config = dict(
    arch='inception',
    model='image classifier',
    dataset='retinal OCT scans (Kermany 2017)',
    train_examples=49215,
    image_size=48,
    crop_scale_min=1,
    horizontal_flip=True,
    translate=0.12,
    rotation_deg=10,
    color_jitter=0.1,
    targets=['finding'],
    num_classes=4,
    norm='batchnorm',
    hidden_act='relu',
    depths=[5, 5, 5],
    kernel_size=3,
    stem='single',
    widths=[128, 256, 512],
    label_smoothing=0.2,
    loss='cross_entropy',
    init='kaiming_normal',
    optimizer='soap',
    beta2=0.999,
    learning_rate=0.0029,
    beta1=0.95,
    shampoo_beta=0.999,
    eps=1e-08,
    precondition_frequency=10,
    max_precond_dim=1536,
    merge_dims=False,
    one_sided=False,
    adamw_lr_other_params=0.0012,
    max_steps=8300,
    batch_size=512,
    epochs=86.3,
    lr_schedule='step',
    warmup_steps=160,
    weight_decay=0.08,
    adamw_weight_decay_other_params=0.01,
)
Rows from block 3 of a small image classifier, named by matrix and row number. Rows with one number belong to one channel. Each number is 50 + 15 x the weight over its row's rms, rounded and kept within 0 to 99. All counts start at 0.
After each channel's rows are labels from the 100 images, of 14848, where the channel reaches its highest value: "responds to" is what is common among them. Only what is clearly more common there than usual is listed. The data: retinal OCT scans (Kermany 2017).
# r30: branch 2 reduce pointwise conv (model.blocks.3.r3.0.weight, 32x128x1x1), inputs 0-63
# b30: branch 2 3x3 conv (model.blocks.3.b3.0.weight, 48x32x3x3, transposed, each kernel summed), outputs 0-47

r30.20:77 45 60 59 64 38 24 37 82 43 51 37 48 51 55 36 43 12 55 89 19 79 55 55 36 59 72 74 41 42 55 33 46 51 38 61 58 51 63 55 42 34 51 51 30 39 48 38 65 42 61 50 37 74 60 60 40 58 51 74 51 44 65 35
b30.20:39 50 33 51 47 72 40 29 36 92 42 41 54 46 38 38 58 38 31 22 58 34 55 62 28 63 32 50 58 32 36 62 34 43 47 72 51 47 62 26 42 32 52 42 42 76 56 76
responds to: finding: choroidal neovascularization; finding: drusen

r30.14:10 80 61 32 46 68 63 60 60 52 55 50 69 29 45 40 27 38 66 99 24 50 64 61 35 55 83 43 59 50 43 35 41 34 41 59 26 70 24 32 50 51 30 40 35 58 31 43 67 42 53 50 44 46 49 40 63 56 32 56 22 60 44 41
b30.14:37 38 58 24 39 48 75 36 36 68 47 48 63 49 50 38 34 18 35 21 77 35 29 43 52 36 62 55 57 42 24 52 60 42 57 64 50 38 47 54 59 45 48 16 59 58 66 79
responds to: finding: choroidal neovascularization

r30.13:48 53 38 54 33 58 63 55 63 63 41 41 38 48 55 36 37 20 34 54 44 58 47 70 53 56 46 48 50 71 50 45 60 32 40 93 44 66 60 51 55 86 74 50 43 54 41 58 45 77 44 59 41 15 19 54 39 25 41 39 44 57 29 52
b30.13:65 53 78 41 45 48 54 52 41 43 40 53 26 56 56 43 69 57 33 72 48 45 74 69 47 25 88 47 64 40 54 43 87 41 66 64 62 56 38 46 48 42 28 56 21 39 32 52
responds to: finding: drusen

r30.25:50 44 51 67 34 57 64 44 28 51 44 68 44 52 56 43 65 71 49 54 27 65 37 65 43 13 49 60 82 62 41 36 48 45 36 52 74 50 59 61 50 32 48 57 47 30 26 64 47 55 74 45 48 62 40 54 73 56 35 46 60 54 38 46
b30.25:56 41 44 70 30 50 42 74 78 37 49 40 30 50 43 65 31 30 44 55 50 41 45 41 46 65 49 51 44 39 41 68 42 28 49 36 25 81 58 47 84 37 41 22 34 36 35 69
responds to: finding: diabetic macular edema

r30.17:34 56 32 21 96 68 51 87 34 28 40 39 51 49 33 75 56 59 52 42 57 50 45 53 49 84 31 35 32 36 29 69 42 52 61 62 48 82 43 52 62 67 45 57 43 23 39 37 56 36 73 51 59 51 39 45 46 41 55 18 58 57 78 43
b30.17:49 69 50 17 50 65 39 56 38 38 32 23 55 49 58 54 48 67 63 51 45 37 43 14 41 27 66 44 35 64 53 30 40 68 21 39 79 70 59 37 41 57 38 43 68 36 56 43
responds to: finding: diabetic macular edema

r30.29:32 87 26 35 66 45 63 33 61 37 54 59 47 50 75 47 46 60 58 54 42 48 26 48 67 56 42 57 50 48 58 61 52 81 46 33 54 53 32 57 55 55 50 61 43 57 37 45 61 36 34 24 40 48 42 72 77 37 34 34 41 72 79 36
b30.29:54 47 48 60 56 56 65 59 58 32 22 41 62 48 51 49 20 50 29 66 49 42 37 47 42 38 64 44 54 65 42 45 63 49 36 37 47 60 40 97 67 57 61 65 77 30 86 37
responds to: finding: choroidal neovascularization

r30.21:28 72 44 47 13 64 43 56 31 70 57 59 04 40 41 51 38 30 55 33 34 37 66 65 44 54 30 28 39 43 71 63 41 57 55 52 45 47 88 35 79 60 49 16 58 42 52 40 66 40 64 75 66 57 30 55 36 69 73 57 41 66 35 60
b30.21:69 49 40 14 66 46 72 47 40 49 55 40 60 74 35 35 34 47 73 41 69 51 46 44 87 38 58 70 59 52 60 37 58 58 69 24 45 71 61 35 56 56 67 47 65 27 44 45
responds to: finding: drusen

r30.3:34 52 57 71 28 37 27 36 35 96 48 70 46 27 53 49 44 47 41 95 37 44 60 37 36 47 45 60 79 45 67 66 51 51 50 36 62 43 24 45 74 56 45 44 28 50 37 45 45 48 78 28 36 30 48 50 49 50 42 53 47 29 23 31
b30.3:53 34 45 41 78 51 68 63 57 49 21 28 33 66 21 45 38 96 35 48 38 28 47 31 58 57 56 43 51 66 67 54 57 41 54 29 33 40 38 57 58 38 60 70 61 59 44 50
responds to: finding: choroidal neovascularization

r30.11:54 44 41 41 44 32 81 66 28 25 47 74 46 68 45 40 70 40 33 54 44 64 42 60 42 49 30 36 49 51 42 57 66 48 49 23 48 70 47 40 20 45 52 52 43 61 45 23 61 52 58 48 38 63 82 85 38 54 51 52 42 33 38 36
b30.11:51 61 34 61 48 62 79 44 51 44 73 59 36 61 58 37 57 49 54 45 62 22 53 43 48 47 30 65 61 26 74 42 68 75 43 32 88 57 32 67 56 52 57 77 69 37 68 47
responds to: finding: diabetic macular edema

r30.4:62 61 54 67 36 21 35 40 25 72 42 64 44 43 52 41 58 46 80 83 58 46 50 17 52 33 62 42 30 24 38 56 61 77 28 46 70 50 49 61 45 65 55 54 89 50 80 36 83 41 46 53 54 56 69 52 42 34 50 23 65 56 52 36
b30.4:51 62 75 42 55 68 45 46 51 35 48 53 43 37 47 59 82 74 50 56 48 60 77 70 56 34 51 43 53 63 58 32 40 27 63 51 30 24 35 70 37 68 35 51 13 25 58 58
responds to: finding: choroidal neovascularization

r30.5:46 40 55 56 35 66 59 42 74 64 44 52 37 31 21 25 47 41 53 36 47 46 51 51 57 73 43 43 84 77 47 46 68 51 45 32 41 59 53 63 39 72 74 54 67 44 51 79 42 26 34 50 40 27 45 37 72 25 66 92 70 33 40 66
b30.5:40 53 52 44 49 47 37 55 36 62 54 27 66 69 40 57 13 53 54 44 29 22 35 50 35 57 82 55 54 42 34 26 36 57 46 71 79 54 44 45 35 29 62 44 51 50 49 86
responds to: finding: diabetic macular edema

r30.18:45 39 62 85 61 49 84 75 39 31 59 35 19 58 51 40 57 44 46 56 86 40 51 71 73 56 53 50 60 62 33 41 58 46 35 63 44 56 58 63 51 71 23 27 29 42 49 63 59 77 41 54 22 63 44 59 67 54 37 65 57 45 65 63
b30.18:54 66 40 62 36 45 43 33 23 40 29 50 38 30 44 73 17 61 67 16 59 60 59 38 39 27 63 38 43 54 73 45 46 36 52 41 35 45 56 37 53 35 56 20 46 60 74 45
responds to: finding: diabetic macular edema

r30.26:46 39 47 41 67 55 90 62 82 28 55 23 49 45 19 44 59 54 48 43 59 93 40 69 25 40 18 38 48 47 56 36 31 42 51 57 46 59 43 57 39 46 57 29 31 50 53 34 46 46 62 52 41 55 66 70 23 47 51 32 59 41 52 60
b30.26:33 82 78 58 56 49 41 32 41 29 83 37 34 44 63 18 34 48 61 50 49 49 53 68 45 41 34 47 46 32 67 59 50 49 59 19 79 35 41 45 35 47 42 44 57 52 41 28
responds to: finding: diabetic macular edema

r30.28:44 27 35 57 54 32 54 43 50 89 34 65 61 20 71 43 43 26 27 54 61 47 41 57 40 38 52 52 51 71 47 79 50 40 80 41 59 49 83 55 41 60 59 43 69 51 34 75 43 67 39 71 55 41 40 35 72 64 30 54 73 67 44 59
b30.28:42 52 54 67 46 43 42 58 61 69 47 44 53 57 73 75 52 56 72 28 23 41 39 47 62 28 50 39 49 67 48 55 51 40 71 66 57 47 62 07 54 22 55 12 53 54 35 37
responds to: finding: drusen

r30.19:62 35 51 31 93 40 62 56 44 66 36 49 42 42 76 63 32 32 49 32 75 52 64 52 50 41 44 65 39 99 44 70 23 45 56 47 63 32 50 60 38 62 45 66 33 52 41 55 77 60 61 31 41 84 60 87 40 79 39 37 67 52 85 40
b30.19:78 62 28 30 67 46 57 43 27 44 59 67 47 54 57 56 28 46 43 71 69 53 37 65 59 38 22 69 56 44 79 31 66 31 53 59 38 58 51 74 43 55 70 42 42 47 81 57
responds to: finding: drusen