config = dict(
    arch='inception',
    model='image classifier',
    dataset='retinal OCT scans (Kermany 2017)',
    train_examples=49215,
    image_size=48,
    crop_scale_min=1,
    horizontal_flip=True,
    translate=0.12,
    rotation_deg=10,
    color_jitter=0.1,
    targets=['finding'],
    num_classes=4,
    norm='batchnorm',
    hidden_act='relu',
    depths=[5, 5, 5],
    kernel_size=3,
    stem='single',
    widths=[128, 256, 512],
    label_smoothing=0.2,
    loss='cross_entropy',
    init='kaiming_normal',
    optimizer='soap',
    beta2=0.999,
    learning_rate=0.0029,
    beta1=0.95,
    shampoo_beta=0.999,
    eps=1e-08,
    precondition_frequency=10,
    max_precond_dim=1536,
    merge_dims=False,
    one_sided=False,
    adamw_lr_other_params=0.0012,
    max_steps=8300,
    batch_size=512,
    epochs=86.3,
    lr_schedule='step',
    warmup_steps=160,
    weight_decay=0.08,
    adamw_weight_decay_other_params=0.01,
)
Rows from block 5 of a small image classifier, named by matrix and row number. Rows with one number belong to one channel. Each number is 500 + 25 x the weight over its row's rms, rounded and kept within 0 to 999. All counts start at 0. Numbers have three digits each.
After each channel's rows are labels from the 100 images, of 14848, where the channel reaches its highest value: "responds to" is what is common among them. Only what is clearly more common there than usual is listed. The data: retinal OCT scans (Kermany 2017). In brackets: how many of the 100, against the usual share in percent.
# r30: branch 2 reduce pointwise conv (model.blocks.5.r3.0.weight, 64x128x1x1), inputs 0-127
# b30: branch 2 3x3 conv (model.blocks.5.b3.0.weight, 96x64x3x3, transposed, each kernel summed), outputs 0-95

r30.47:498498510509514488502468465506471480465495485446455502502451488509530513521514482494519524506515512483489533449482512468507498525457527542467506483483476499515507516501511518521489505491493496488458465496450524493508540511498503530520529483484499494499475505514483483514468499514528517486493486530462480472535531547509511472489494458492457453454482511509451471528545505571475525447471
b30.47:466457493460533468478494512521469491459539486534568492530496466504503490506513511486469493534464498483461507556486513514446537482488504500469503476493472538489513476506492474513483497477516458472501487518485513482522478535532480467497485504513479514506461465480530510520487531522494468543
responds to: finding: normal (91 vs 51.6)

r30.35:511474484484471517476506489505522494505510488474526535512510464493517487471518520485522473462506507473494533589489475511505469500500506473483529535510467475518472537521495479473515475508467489473509490484536525534510524483493503486545501475504513472477515504470466532516428451503517495499519491493522515512510543492490484455474498522498502505536487544504539561509572509483525469507500
b30.35:478492500483530446489499576562507494501468513490514484500526521525471496517512475487510487520475506555501473491504503531504480489456484510492537491489443468562542522482525500480485469494514466516511496503495539499520491504483499498522473495473503542526476498491521493536555518478479465504
responds to: finding: choroidal neovascularization (85 vs 29.3)

r30.49:515483497499485512496504513459498498492476465486504490468466515498502494512486480487511497464492482471486473484488479495515484518493527520482503554499449544496525509566473468474460501521521509496481494496480519454482476496513501539547450535543462467460479494489504463541498517490464538456536469495453486478530516472500473528507456479519420505511488499490486524504503487516475473496505
b30.49:505504523504497515509482516463496493472490475538498542500500540504489511493474505475467492504516516489483512516474473524465540424453540477520529457506513499491468555443490459478493485481485511518490512479505494566508556542474513528504491471509480514520498487462495475502510507492488482528
responds to: finding: drusen (42 vs 7.4)

r30.29:494523448519489523491512525506444515520528491549503500488456544510524526437478563510479509495524538515492531482499474489527499536500519478508471525486503505495506505476484483510525510484476481503509531471510467491472495457452491466488505512505484535484486495484472497491488460515502508446521500493519488484495478489520532484484470496490572551504474469553503455473452502478528503501497
b30.29:508517543498458491433480512528496480482441453490508503471477507506504491456506496473520502492490522491551514489482458511500502523487473484486518481528495532504507491522500521478479519514448535482509502491477524515458479487462452518510498517474481524448500460472486496553474472480475525474
responds to: finding: diabetic macular edema (58 vs 11.7)

r30.22:523445495493467533517485469532496508528512479473479491535496506518488543538460521475509474501571511492563461519508516493523506497496479516511493476513523497483495495526520535524492510515473425486492495524524509511510475515510483509496519537534505511532538526518523532504511544506480536495526525496488508491489502475501524471540524457482473539491507526505469456493478464485503505443452
b30.22:507483510524498513518483438470519483566498492495474522489509520501510488505508465497530500449473496503507505506541505493438555500464509576506507472509482482483495477482541480478488498484517537505500533498499470531525487490491489470506511473488453457526473493492510508475463482529504452483
responds to: finding: diabetic macular edema (30 vs 11.7)

r30.42:481520448564534477511521505498433520510484550504515506532531504534486507470477445504522473451479471524498498530541504493493521482508498466509504475469497490537497520506492529508559505491486506523504530516524499514530487480485485540488520504485501485477508502526515514504486491477530476513489504516512499502474482527479523541524500540503509507474505481457521563464475563523451504531509
b30.42:453517486456509478504480488482503497440482521514499462466521472484452501493489507465478500465508496501519467458484513495492503524490499433462472470483469500502477511472490490515480490491488482457497524484484481494474474550480461502462467468511500474458517486493538508485442525527521476507
responds to: finding: diabetic macular edema (62 vs 11.7)

r30.18:474494549507487475512485478478516467496511466470544481536503523531557501521438510512510527483507472494518501512474514528529452509494443543505532526568482521492508517487502457501508507505491518514479473480479481517525538498506528492495465520482470482485483498510453448510497526511493486515500524488475501471486518503503496495505459506508482485462493485533569549477553520478493483491482
b30.18:516484530484515523516507531558501515534484448523536484486542539500527496488539520451464500543527512532466477522508473507471499505505473520514500515489458493494493499504493500524463480477505527533500565464545536493525466496499521528457471483486513523479516474498500468486491533511519520505
responds to: finding: choroidal neovascularization (99 vs 29.3)

r30.20:455491507490475484481491493517478517484497524510486513480476457479472515510443517510532529512486506470473541521528504494503520493510516531462525497480480532517490471504482515493497466442501527491516486502497496526489517535468522505478507509508521488483514504454481510457489474493495518498490530493492477529502470472469533469470493468455451467457498583496439508496540566523486511523508
b30.20:487474475523507495490496495510476508522509499513486534560487540573493552531464533536476476485511476454470480522464481488500529451515507484507499492459474516484493490483478488499488511464513524483499473541502511478503503541514501478484452507508501533521491501539541557495502501490530461501
responds to: finding: drusen (25 vs 7.4)

r30.58:539502481465533533487504506481490501468562498516520515489500525510497511476532506530469508532498496492503506475476525514495547478501489487502519497461501536505510521490468469499514493455494503523515488515475486476515467507465462510510494489509504503506488502495501535513507511483488547499523484503490518486531488490531487494532462534512470489464420475548432473480562452468495486532431
b30.58:533498502519529517507477465536483507488476474499479523453502525457466488482513523430461527480501439505483541555491475463500505519511508481491550489493502444515482457493519486509515513515445486477529509472513501506485470465496466494528512508506486505475469477487487490459510475502512503489
responds to: finding: diabetic macular edema (55 vs 11.7)

r30.28:522550494517512470492538495500426495493543530512487544505500526494488500545471489547491500489504491508475534495560551487493504476525502484482513503511491587494500485494494511451505558471516503499524503478531523519509459527524488501498465471508503464487508473517516451477502477486502470485492511488501497492535480488487474500473501534497480516526531536549513475553524496490481516496507
b30.28:485509474499444542514528508470562501528521505493541492523559512500493458501497507504519518519497496480499517506475531526488488478529547496488510538500454486483502454556545518498500474489518542495514516517523545483479472479500507478507470549510484507495488525489572498495522515502516495506
responds to: finding: drusen (31 vs 7.4)

r30.45:550473541476476502523500550531544535543530519493513457478507525499516508488483482516510534498497488472510506472526448515520491508543496526485477510475470528532484528544455518484475491529532438474517539486477530484470477489534489499498482513542472479503499463481531544514475510497501489465488506500474491505527483494533485501487509477530498483448502502451513474483496489472473460480514
b30.45:502532490505487508502500536473478501501513483491508510498501500478501516503456533475460526515488479492477490447444473528461493432501505491491478514475536506480506513478477454509507478476506540500498520502464497531500450573494482493501509460468484487529539513472477547511442500491510480498
responds to: finding: drusen (54 vs 7.4)

r30.7:551495477488463520496498513502498471537483557508476477521538515502482495473492512536486546521476478518490534484487495516511490516554508485480494483481503544454510489486500518475467474461495440488508483498504545508475475504507468462527522477508501512509581445462489525495506463504515541484486501494483489501489469493453487500498493468502502505486510524545487466443508466492529472506521
b30.7:497498501509473554540472544512516523532508508505499486503546464522463500456482467491501518482482487517503532493471491515497483481448487467496487495482502508533490511533496443486550540482518548495507526511478531481504472526509538479517540463487519520497545512528465493507530551491516514475
responds to: finding: diabetic macular edema (37 vs 11.7)

r30.2:473505523458489490505493509478535508502502494523532509512509535524519524473525463520523546468494504506489507457480453508480459552527519490523471530503505502499517517502500556484488536512523510511513501519504500524530528490483517515511489528480492509542465504500513520502520530506529534513540499546518493454510515505534531495516527500483471492541520499482537562481538456487478496424446
b30.2:497477501489443527522479475477442491472497452492512542513478528456473507497497472514507577467507473534470494497501495511508508490458503489452486487501485521485498534528497459532513535488469492487485516442476524488497481502523482524511489511525491488477500494522501496548471496541457497525
responds to: finding: drusen (71 vs 7.4)

r30.59:498502468513493541497496516506511509493545545541496458479461503473463484507508523494496532523512509498460521461506488524497527504525525497488502506488470467536500528482536512486497520481516480520542543505497525533476486484490502459465529511524486493505550488473565508503532495515494501491461488484557498489525452521512501495488489508480518506564510471471508538544516461492537457517552
b30.59:486503493518499500509478530518517508499469482503473519462500462482547526529485534525512532512512485475522443485485497510527490520531487484492506496510553518486527517485463510523500539510485485484498482513498480466483501527498547551522561444462519490551506539507474527484473520479531544495
responds to: finding: choroidal neovascularization (62 vs 29.3)

r30.54:536484474530516482518495542509535513517502516505475535494514537502523466502476474527549555534514501518493474468531482522516500486528491491507523485525528565506496479535471494491497528506518494495527496491521531508479489500549514497509527511513513468458477492496540464527496517516522528478512455533489506511538476482499492506534561498525465516487540490458514544469531535517530497552533
b30.54:491493498508455479518492511503466515472496480454483510504549479509530483496471486465479503503534499510466464498469482540508530511440494499492456543510487533466465527470496467519471472480496533531518488485457533454493517502494521492485482510528470482539526524455470509463510538484504523494
responds to: finding: drusen (41 vs 7.4)

r30.43:519538497466493476465496519526522514535503505526496479513473538518503492481510525506525521521526522534449480505484513493486471470500482492475523466534497462518493468536548479472501456514517534460492458554489511531468481481511470466461509509553544523473513510519502464497492529490488515519500504497503501494478519509518502513518489544527465487486507498456460522476486557523532508540548
b30.43:515450499481481459505465481532478490505469466485515509504493463550516484515565513537519479533472500459524462493484502468485497509476449481499515506491482480529464497474491430493470508492509454493488468520493482516558523480482498522503534480511517519472507496524501536487471511486473513483
responds to: finding: diabetic macular edema (43 vs 11.7)

r30.12:505540515519529478524478480539465461523453524470485511491519516491509524540483526541515478471524535519514491511511513447517483506530484530507500489496540510507496490542510530479501497459513477509474497510536500505471507561486467494519540510531494506485497530467499501504467481490517489531563532472515455487483495493505502477515511502492501487497543578463474512535497531459483505482455
b30.12:522516510520497504477499466518452517518503520494549489521488473518514497484510448470499504500483454489497508449553488525554462483476488535513452496447475546491499529467531478500504508504500520521494503503495521478497478485509481475528499505462466487475489467518484507467447470544458488506
responds to: finding: drusen (47 vs 7.4)

r30.38:503484507555508548477484491491510508566475502495522505503522471522510498487472539480522488494537497488562527536493513497533505492554508478526463497502495502525483517478493498498525476485512508509529527521518447491467511492540524516472511511507535453493471530529499512479512525475493475520519499479459553514506501503500469514528519505490509552463549507482467491481436512537543516532508
b30.38:496501491473495460525485487444455516449494530533501511482512488477491469462521477557477459518479540500491511459517496505483491466493521492524513531502512500501485501481457461450495502518499493527464515482534476496472484523456488512485530508495466530517494526509495541472451493522533496452
responds to: finding: diabetic macular edema (41 vs 11.7)

r30.37:541502504476505469508516503481491475552581503533497535516535551487444514530515518523516506525513504478509482526492479527544485478505487512520547474491502528518481479507455501490520476468524491497468512543532480497483478512502506518487501459532528553501470517494492507493565501471501525517516491511483474494534485502514500475507497510538518512491529533492454485498506472516497499578495
b30.37:501495526519521474524516498443541504482490498484466473460492489514485465483560530494508484460487479487465521525483511491497475562513500500502516542462540428524482478488475495496512491503494478495478467460499490503505539497542510473496536531486511458487497474470471503507541508458503496503
responds to: finding: diabetic macular edema (59 vs 11.7)

r30.56:508478513530539496474477511485523472491484480493447519482502526519511454501473505514523499495487488524492482498482531513519499443551494522457454499480474545512488464518466442533506491504504493539469500529499515464479493515519519509504535495484470479458516507530432510517513525486479475487555498491501508490527510546495498502496493506455516516446514525486504550490528549470527505529494
b30.56:514539493493498450511549477536483516467502478513492495492501487497502498475526498499435482496514478505526440480545536497517473498545467481521500533507504460510480493504524445486498459451491523471457497469479502435521495509488510501508505521500474484465475538490500490460516486486478494477
responds to: finding: choroidal neovascularization (96 vs 29.3)

r30.0:515484536496471487505510502519489563464480505518476526516520545522554510538492509531562486513521481480498490485482521516492491486503484490497510449547540504496512465502449491510524480471498523511512513478507526501497505540556492478472494525491451462499482511513540524454476502463524543522503453571479496545515497503537490494502508489518509519531504514525488493515503500481498481455526
b30.0:484478492503509512516498500503523476477528478509512499526530517455490528543495466543568503538531502495479475485512528468494507477456526508522468518508469497474516504517515430512482511502536508497536489514431530494500524448513516524509518561522510506503509465527511532521492495504507508468
responds to: finding: drusen (78 vs 7.4)

r30.14:499515512510544525558480449491480485507538518500579516504509523515536545518557484513478516516502493523505519457514530514485528439533517466493493493481495503484539460511504474475481502487479524517451505498507535473488524551484491462500510483506511483511480471471492495524542527502480475466503501544499506514532519510519498477528510483490484474481495499470464485528530533487512510550529
b30.14:523521517534516472484469519540483521456515519527497495478481536527463475516556544491488464521527481471463524530465471511494496507516431521494508530455463491495504529464497478503503484457489439487501470456494501490479513518519518510492470495534523492514487506515505461480487519531510499511
responds to: finding: choroidal neovascularization (88 vs 29.3)

r30.8:489513467525478499499457466506526497494506480524448508489505509524483484486451486504490464479493507497442472527486510488498531540524489463515507518490507480556462543516501485520494496522497469527522491489508535508500461509499501463498484489484493466477499525479544536483450482476502487485489506487475514482468565529489555523480491514469526479519454528541540491483517477516468439472498
b30.8:486469504537587527464481517459533507494500519497498467504479487484459492480494496479519527488530476520498494526481468470557495502466512469474512498496508502484463467472484475506501504526480512476525521505530504507509496516515506462531539498497511548513538447511513459552519472476477489495
responds to: finding: normal (80 vs 51.6)

r30.41:494503516486506555455534491475525490555552504498508489515512536514505527508518521473445492504494519487540484509539492481508529509491480517502479468517480506478520494491479501478575470448517508462486494497520529450548466526513515521499450518463501498490484523518493495496484493476513510523500503483480488504532485523520497495458503489532533543500460493535487525481455466480522458525459
b30.41:490525533478516497508487491449510485479491517501440524472490452526508511481515522504519494492493484474526446485500493487534475526540523473472497481480496479533494481505488570569502506518508482476464515482474481490473506480494536509507455492526497496436503491478469487491543464468513506494
responds to: finding: diabetic macular edema (51 vs 11.7)

r30.40:467511493433523545476516516481492502528520471484473483509470524513505469496478482518493502495496482467526529480496469527473505509497505512479508524493497539470474527480526505483524514508501500528515505504455505468493509493456479529509447474480470472496569494506525484516488522549455486507501539528522514470492477511487502508508467473563537499461529534516455564501505534464496495525489
b30.40:483535516465487466479534474571486539453466485483526483491503550504507492534526538509482517504466474468517484494482460474521510485545525486472548482455498474485506519498503518515483463508475530468495528478531491485497493483524485522478501481479495503474464494487552501466514486505503460519
responds to: finding: choroidal neovascularization (74 vs 29.3)

r30.15:528494494516495546479542503496526525496551491517512541469491526500507502515555537476555532531486484435478499465466460553509487522525494543531502492526502527501535495541485496491502492484512519507496490511472525498486465520550486501553488534476502509527535501516503490498461510507489524500487485509515490508522486530486511516494460505553503507481461533489541504495482446463522500516465
b30.15:492502495485496488528481498495460531529531509465478506479458474447531541540531495454481525500494480471491443504491483494515480464468474517486478524510501511456487479518470436520466455511508495519476503521457515486510480505513510480508496512501450483538529510463499500507514559485517502490
responds to: finding: drusen (80 vs 7.4)

r30.3:484525487493465504496515493494466456484514532528549532508506499483522526519522479514536485521522474477461495435469515522483514513460495521500509471493532522514524548504522495500470497493519504458493508469478529463499503494506464502480505479537493466516517498511476554476477493518491546527474521493494524509506506505540545487501464491492458502539482453481514543520505439441470536489493
b30.3:538464505488525531493483494533501465471540491491477520514487547464498475458485482455456525528515477467493478527504506466529506501470509481504500511491500506532483487488502458510439523495545498485482523549497526487526505463497506509535527478519516475529506485488444515444476480473490506522
responds to: finding: drusen (57 vs 7.4)

r30.50:516496498516520475488517565482506500496505485505446488465502495468518520486480486495459540504493508501521478519521508443492483483509470518554524465483501528478484487517530482489511486520520481537509507511479497552538470501478487562497495517488485493504519513545502495505471504501513465547507490471534529478526487475523512500483503458497547477476522433506481529442468547531484470524502
b30.50:462484482475469475527525480443523516517491473511522519524472478487506492500473514513510484463542477529545475509469517523513489524507477468479526510462449449501462477503478501497493464463463461472512516458486483511533521510510488498499477475555540490482492469538488483506479489522487536499
responds to: finding: diabetic macular edema (64 vs 11.7)

r30.31:527497467521507506515487505512502501498535470482458495461525525515474537495490487492487539479499528545527517480503476517500502526497490522556464512438478491512505500502527509501527529488513520530545497510516475522508484530483491515540510463520480509514487472509479495564543482511502518457485489477524463519507505490481512528491522503486463532542494449526481510533496487522546554430536
b30.31:491474482518498499505476483515491495488494471517511567503470500473513538465472509529490456457487484501486469527523528506504498510471492524497562455473521477456520510496507494497512541460480488521577470504505500503505483533484512557506482470514522474533480466545500513493479478516470492499
responds to: finding: diabetic macular edema (35 vs 11.7); finding: drusen (27 vs 7.4)

r30.32:495528494465542529506522528515527499514513486490499594525522509517484511504511459490535522480536527500521532487532508537507487536472494520510507515510504492490492532493522511531489519542477488524530533486494508487518483506506515488508492498500504497511496502481499530462519509525487512516510500470527491504449535497509505512512501550482446466536510544458478457497535452521447576490473
b30.32:493453481493418533454483458499428462484489529508470516508457442505495505499466473487500494497503490490498537462512507456501482537473504508509499507492481515508480535495466500462521491502480467487480502514509482486511487543469484497480517489488502519432510504516495509477502508524519513534
responds to: finding: drusen (72 vs 7.4)

r30.48:541485531495474443515521518499526488524523507516458473524486507513521478481491493498499443486448498507476440497524503525473507483529486493487510500516555507491494489489542487516515508500528484517485467478495525475490516497529538467474474506480539494515533527539523476515509503460457498536502509493488500528473487523507506497503545497500499507506511498484488475445591530478472504524561
b30.48:474450529458511507516512511523532521520500474488515526516493506531505481491510528521514488509531494531489496520487531503473497485479498519551499531520478475433481497451503538469458522520531503490504492503524547509494443479507566514513454493524497521486476507533457493498533469506493492466
responds to: finding: diabetic macular edema (37 vs 11.7)

r30.61:529500464475496502493479505525515510532505467473502509516516516544520531496521525547527548454493529509512506519531458496518521540486515482508514523498515505494486499540489513489504560494495508507513559542515476512532503457568508491510476527527503486524532506502522483514541543484477490461505520505532555478497511506502493515495504538454473533543483500447513517484506526513464521474535
b30.61:497435482521480510477496472492448472515474481528494510518525464504479527518513483525449500477516484535529462515493512487497525459513462525507495500497510523500500532483493485484501514518500531537519504474485498473515473532462534514457452492496456506435514464505468533511496534547499493479
responds to: finding: drusen (52 vs 7.4)

r30.17:490462486477475514483494513475505481482486543454505495519481454510514484525488489460489515469493509492467466477460511492487531477475499570520482500477499474484499521491470484495490516505505485549478488510485482509481467502519475474520523493496485545507532501532491496494484508485484518541473499482567516486534484524529485524456512505489489496468488481442513423485545463488515563472478
b30.17:480477476447482544490513460470474517542527478480487504531499465517490495527510523546507465485526496459499476518483493480476450461523476470504457503527506521492495503491477497455500504535465515473482499494526526464542521495458504466499515489540503488516490539536514526478489506518526517451
responds to: finding: choroidal neovascularization (69 vs 29.3); finding: diabetic macular edema (30 vs 11.7)

r30.21:473492527512467520513461486492488467490491512480455474458495472527510493483431466515472443545485486502496482494527491515505478515464505474494491469477488466507518457484477504519527481473499506506508493494544477539469477491517513511454441507546468508488470526499498500535467488511498446436496493524486485525532534512490497513476499488471508530526475499464486493486497453508530537492480
b30.21:490470514500481468480515473528481455484533485502470487531486453511512505485500513526486491507493518493496473444539546538453471505478497522497464504500567479505507522490493483523480474504502491492511492501495497510505551484557526525468478527537490504496481527504473459452532466528476537475
responds to: finding: diabetic macular edema (37 vs 11.7)

r30.13:484456494581484458495434494513484511541498528503488542474508480530500533485460497494517524530479534521525471503535528492460470521507521495519500502497539504474477524489532496528540498530530471546532480499473493474467471513510495500479505507536504470503468520487471514500511495498494453484488523477495498487488486519485496498484487504461481532537488500530522510520454478505546435526479
b30.13:569519459500505494485457473444509481489470495487514499480485488457552490471494491475488504495510454495513523526546503509547489505494526485481492505495538501535486473491480505491462499529511485524480521552481481496492526489537479524497522490466512530500556514473482444467518494504492542500
responds to: finding: diabetic macular edema (58 vs 11.7)

r30.11:489512465470500529533509523458500514509496510555536465509478532586558498460476477494467516516518507485529516508516503501494522497497511481502517504508491510503525480505539510472523522485522470496537491466512497516507488480512505478507462499522494493464470492519526520516550488531495505532497520538501521504526526476509500478539486551484477483471433472509533507463528463530481490534450
b30.11:534472479549548481517488499456546508485532519506463505476475510476446513487481503486466525467518436481495509559447487467531489477506522496481535489486480513475502490449467493550516489479492500482501494492484461492491467533516486483495485484506543497506495525478499521499500503522475490531
responds to: finding: diabetic macular edema (49 vs 11.7)

r30.46:473527455488510505476560541539511499504507489480542514473509479491515501497509572460483514490511492484510508511542474479501509466501510520487506497520536469463495486520573509490484531508479538474484499508563509517511526485492529469488489490489508466530507517474499522481490446520478514485472527448519483483512491471536463498519509494480509552493515504546441493479497509489503471471524
b30.46:562521516501510499470483497536524487476484493519505500480498483560504487492460513527484528516444517506556458492475482517506518486531517489492513527500522555499530454491549524507465495505497497510496483540533476541483485485467513531536453518500517538493485504514532508524488498461474478515
responds to: finding: diabetic macular edema (43 vs 11.7)

r30.27:469512509531500516492467499515474523524508516497481477475489521482563478510516497480461538536537489537495461505492449515491515507499525476504500486521507572496508496514494500498514498484507520490480492513480505482527516499473518478544520467523447500468467487512467503491456501500507485544527510532475496492522499529499515473493505475518493453489490555509463544526475493486454409485474
b30.27:521506486483542500469498493512470486517473484511499469547460519516526490541539497505479524504494466471486472480460506501470509445468496529478485467449456515448488538478511489504513485489490480495460511479474454518515518536531474470484481499453497497494514478474537517505466528489482471527
responds to: finding: drusen (45 vs 7.4)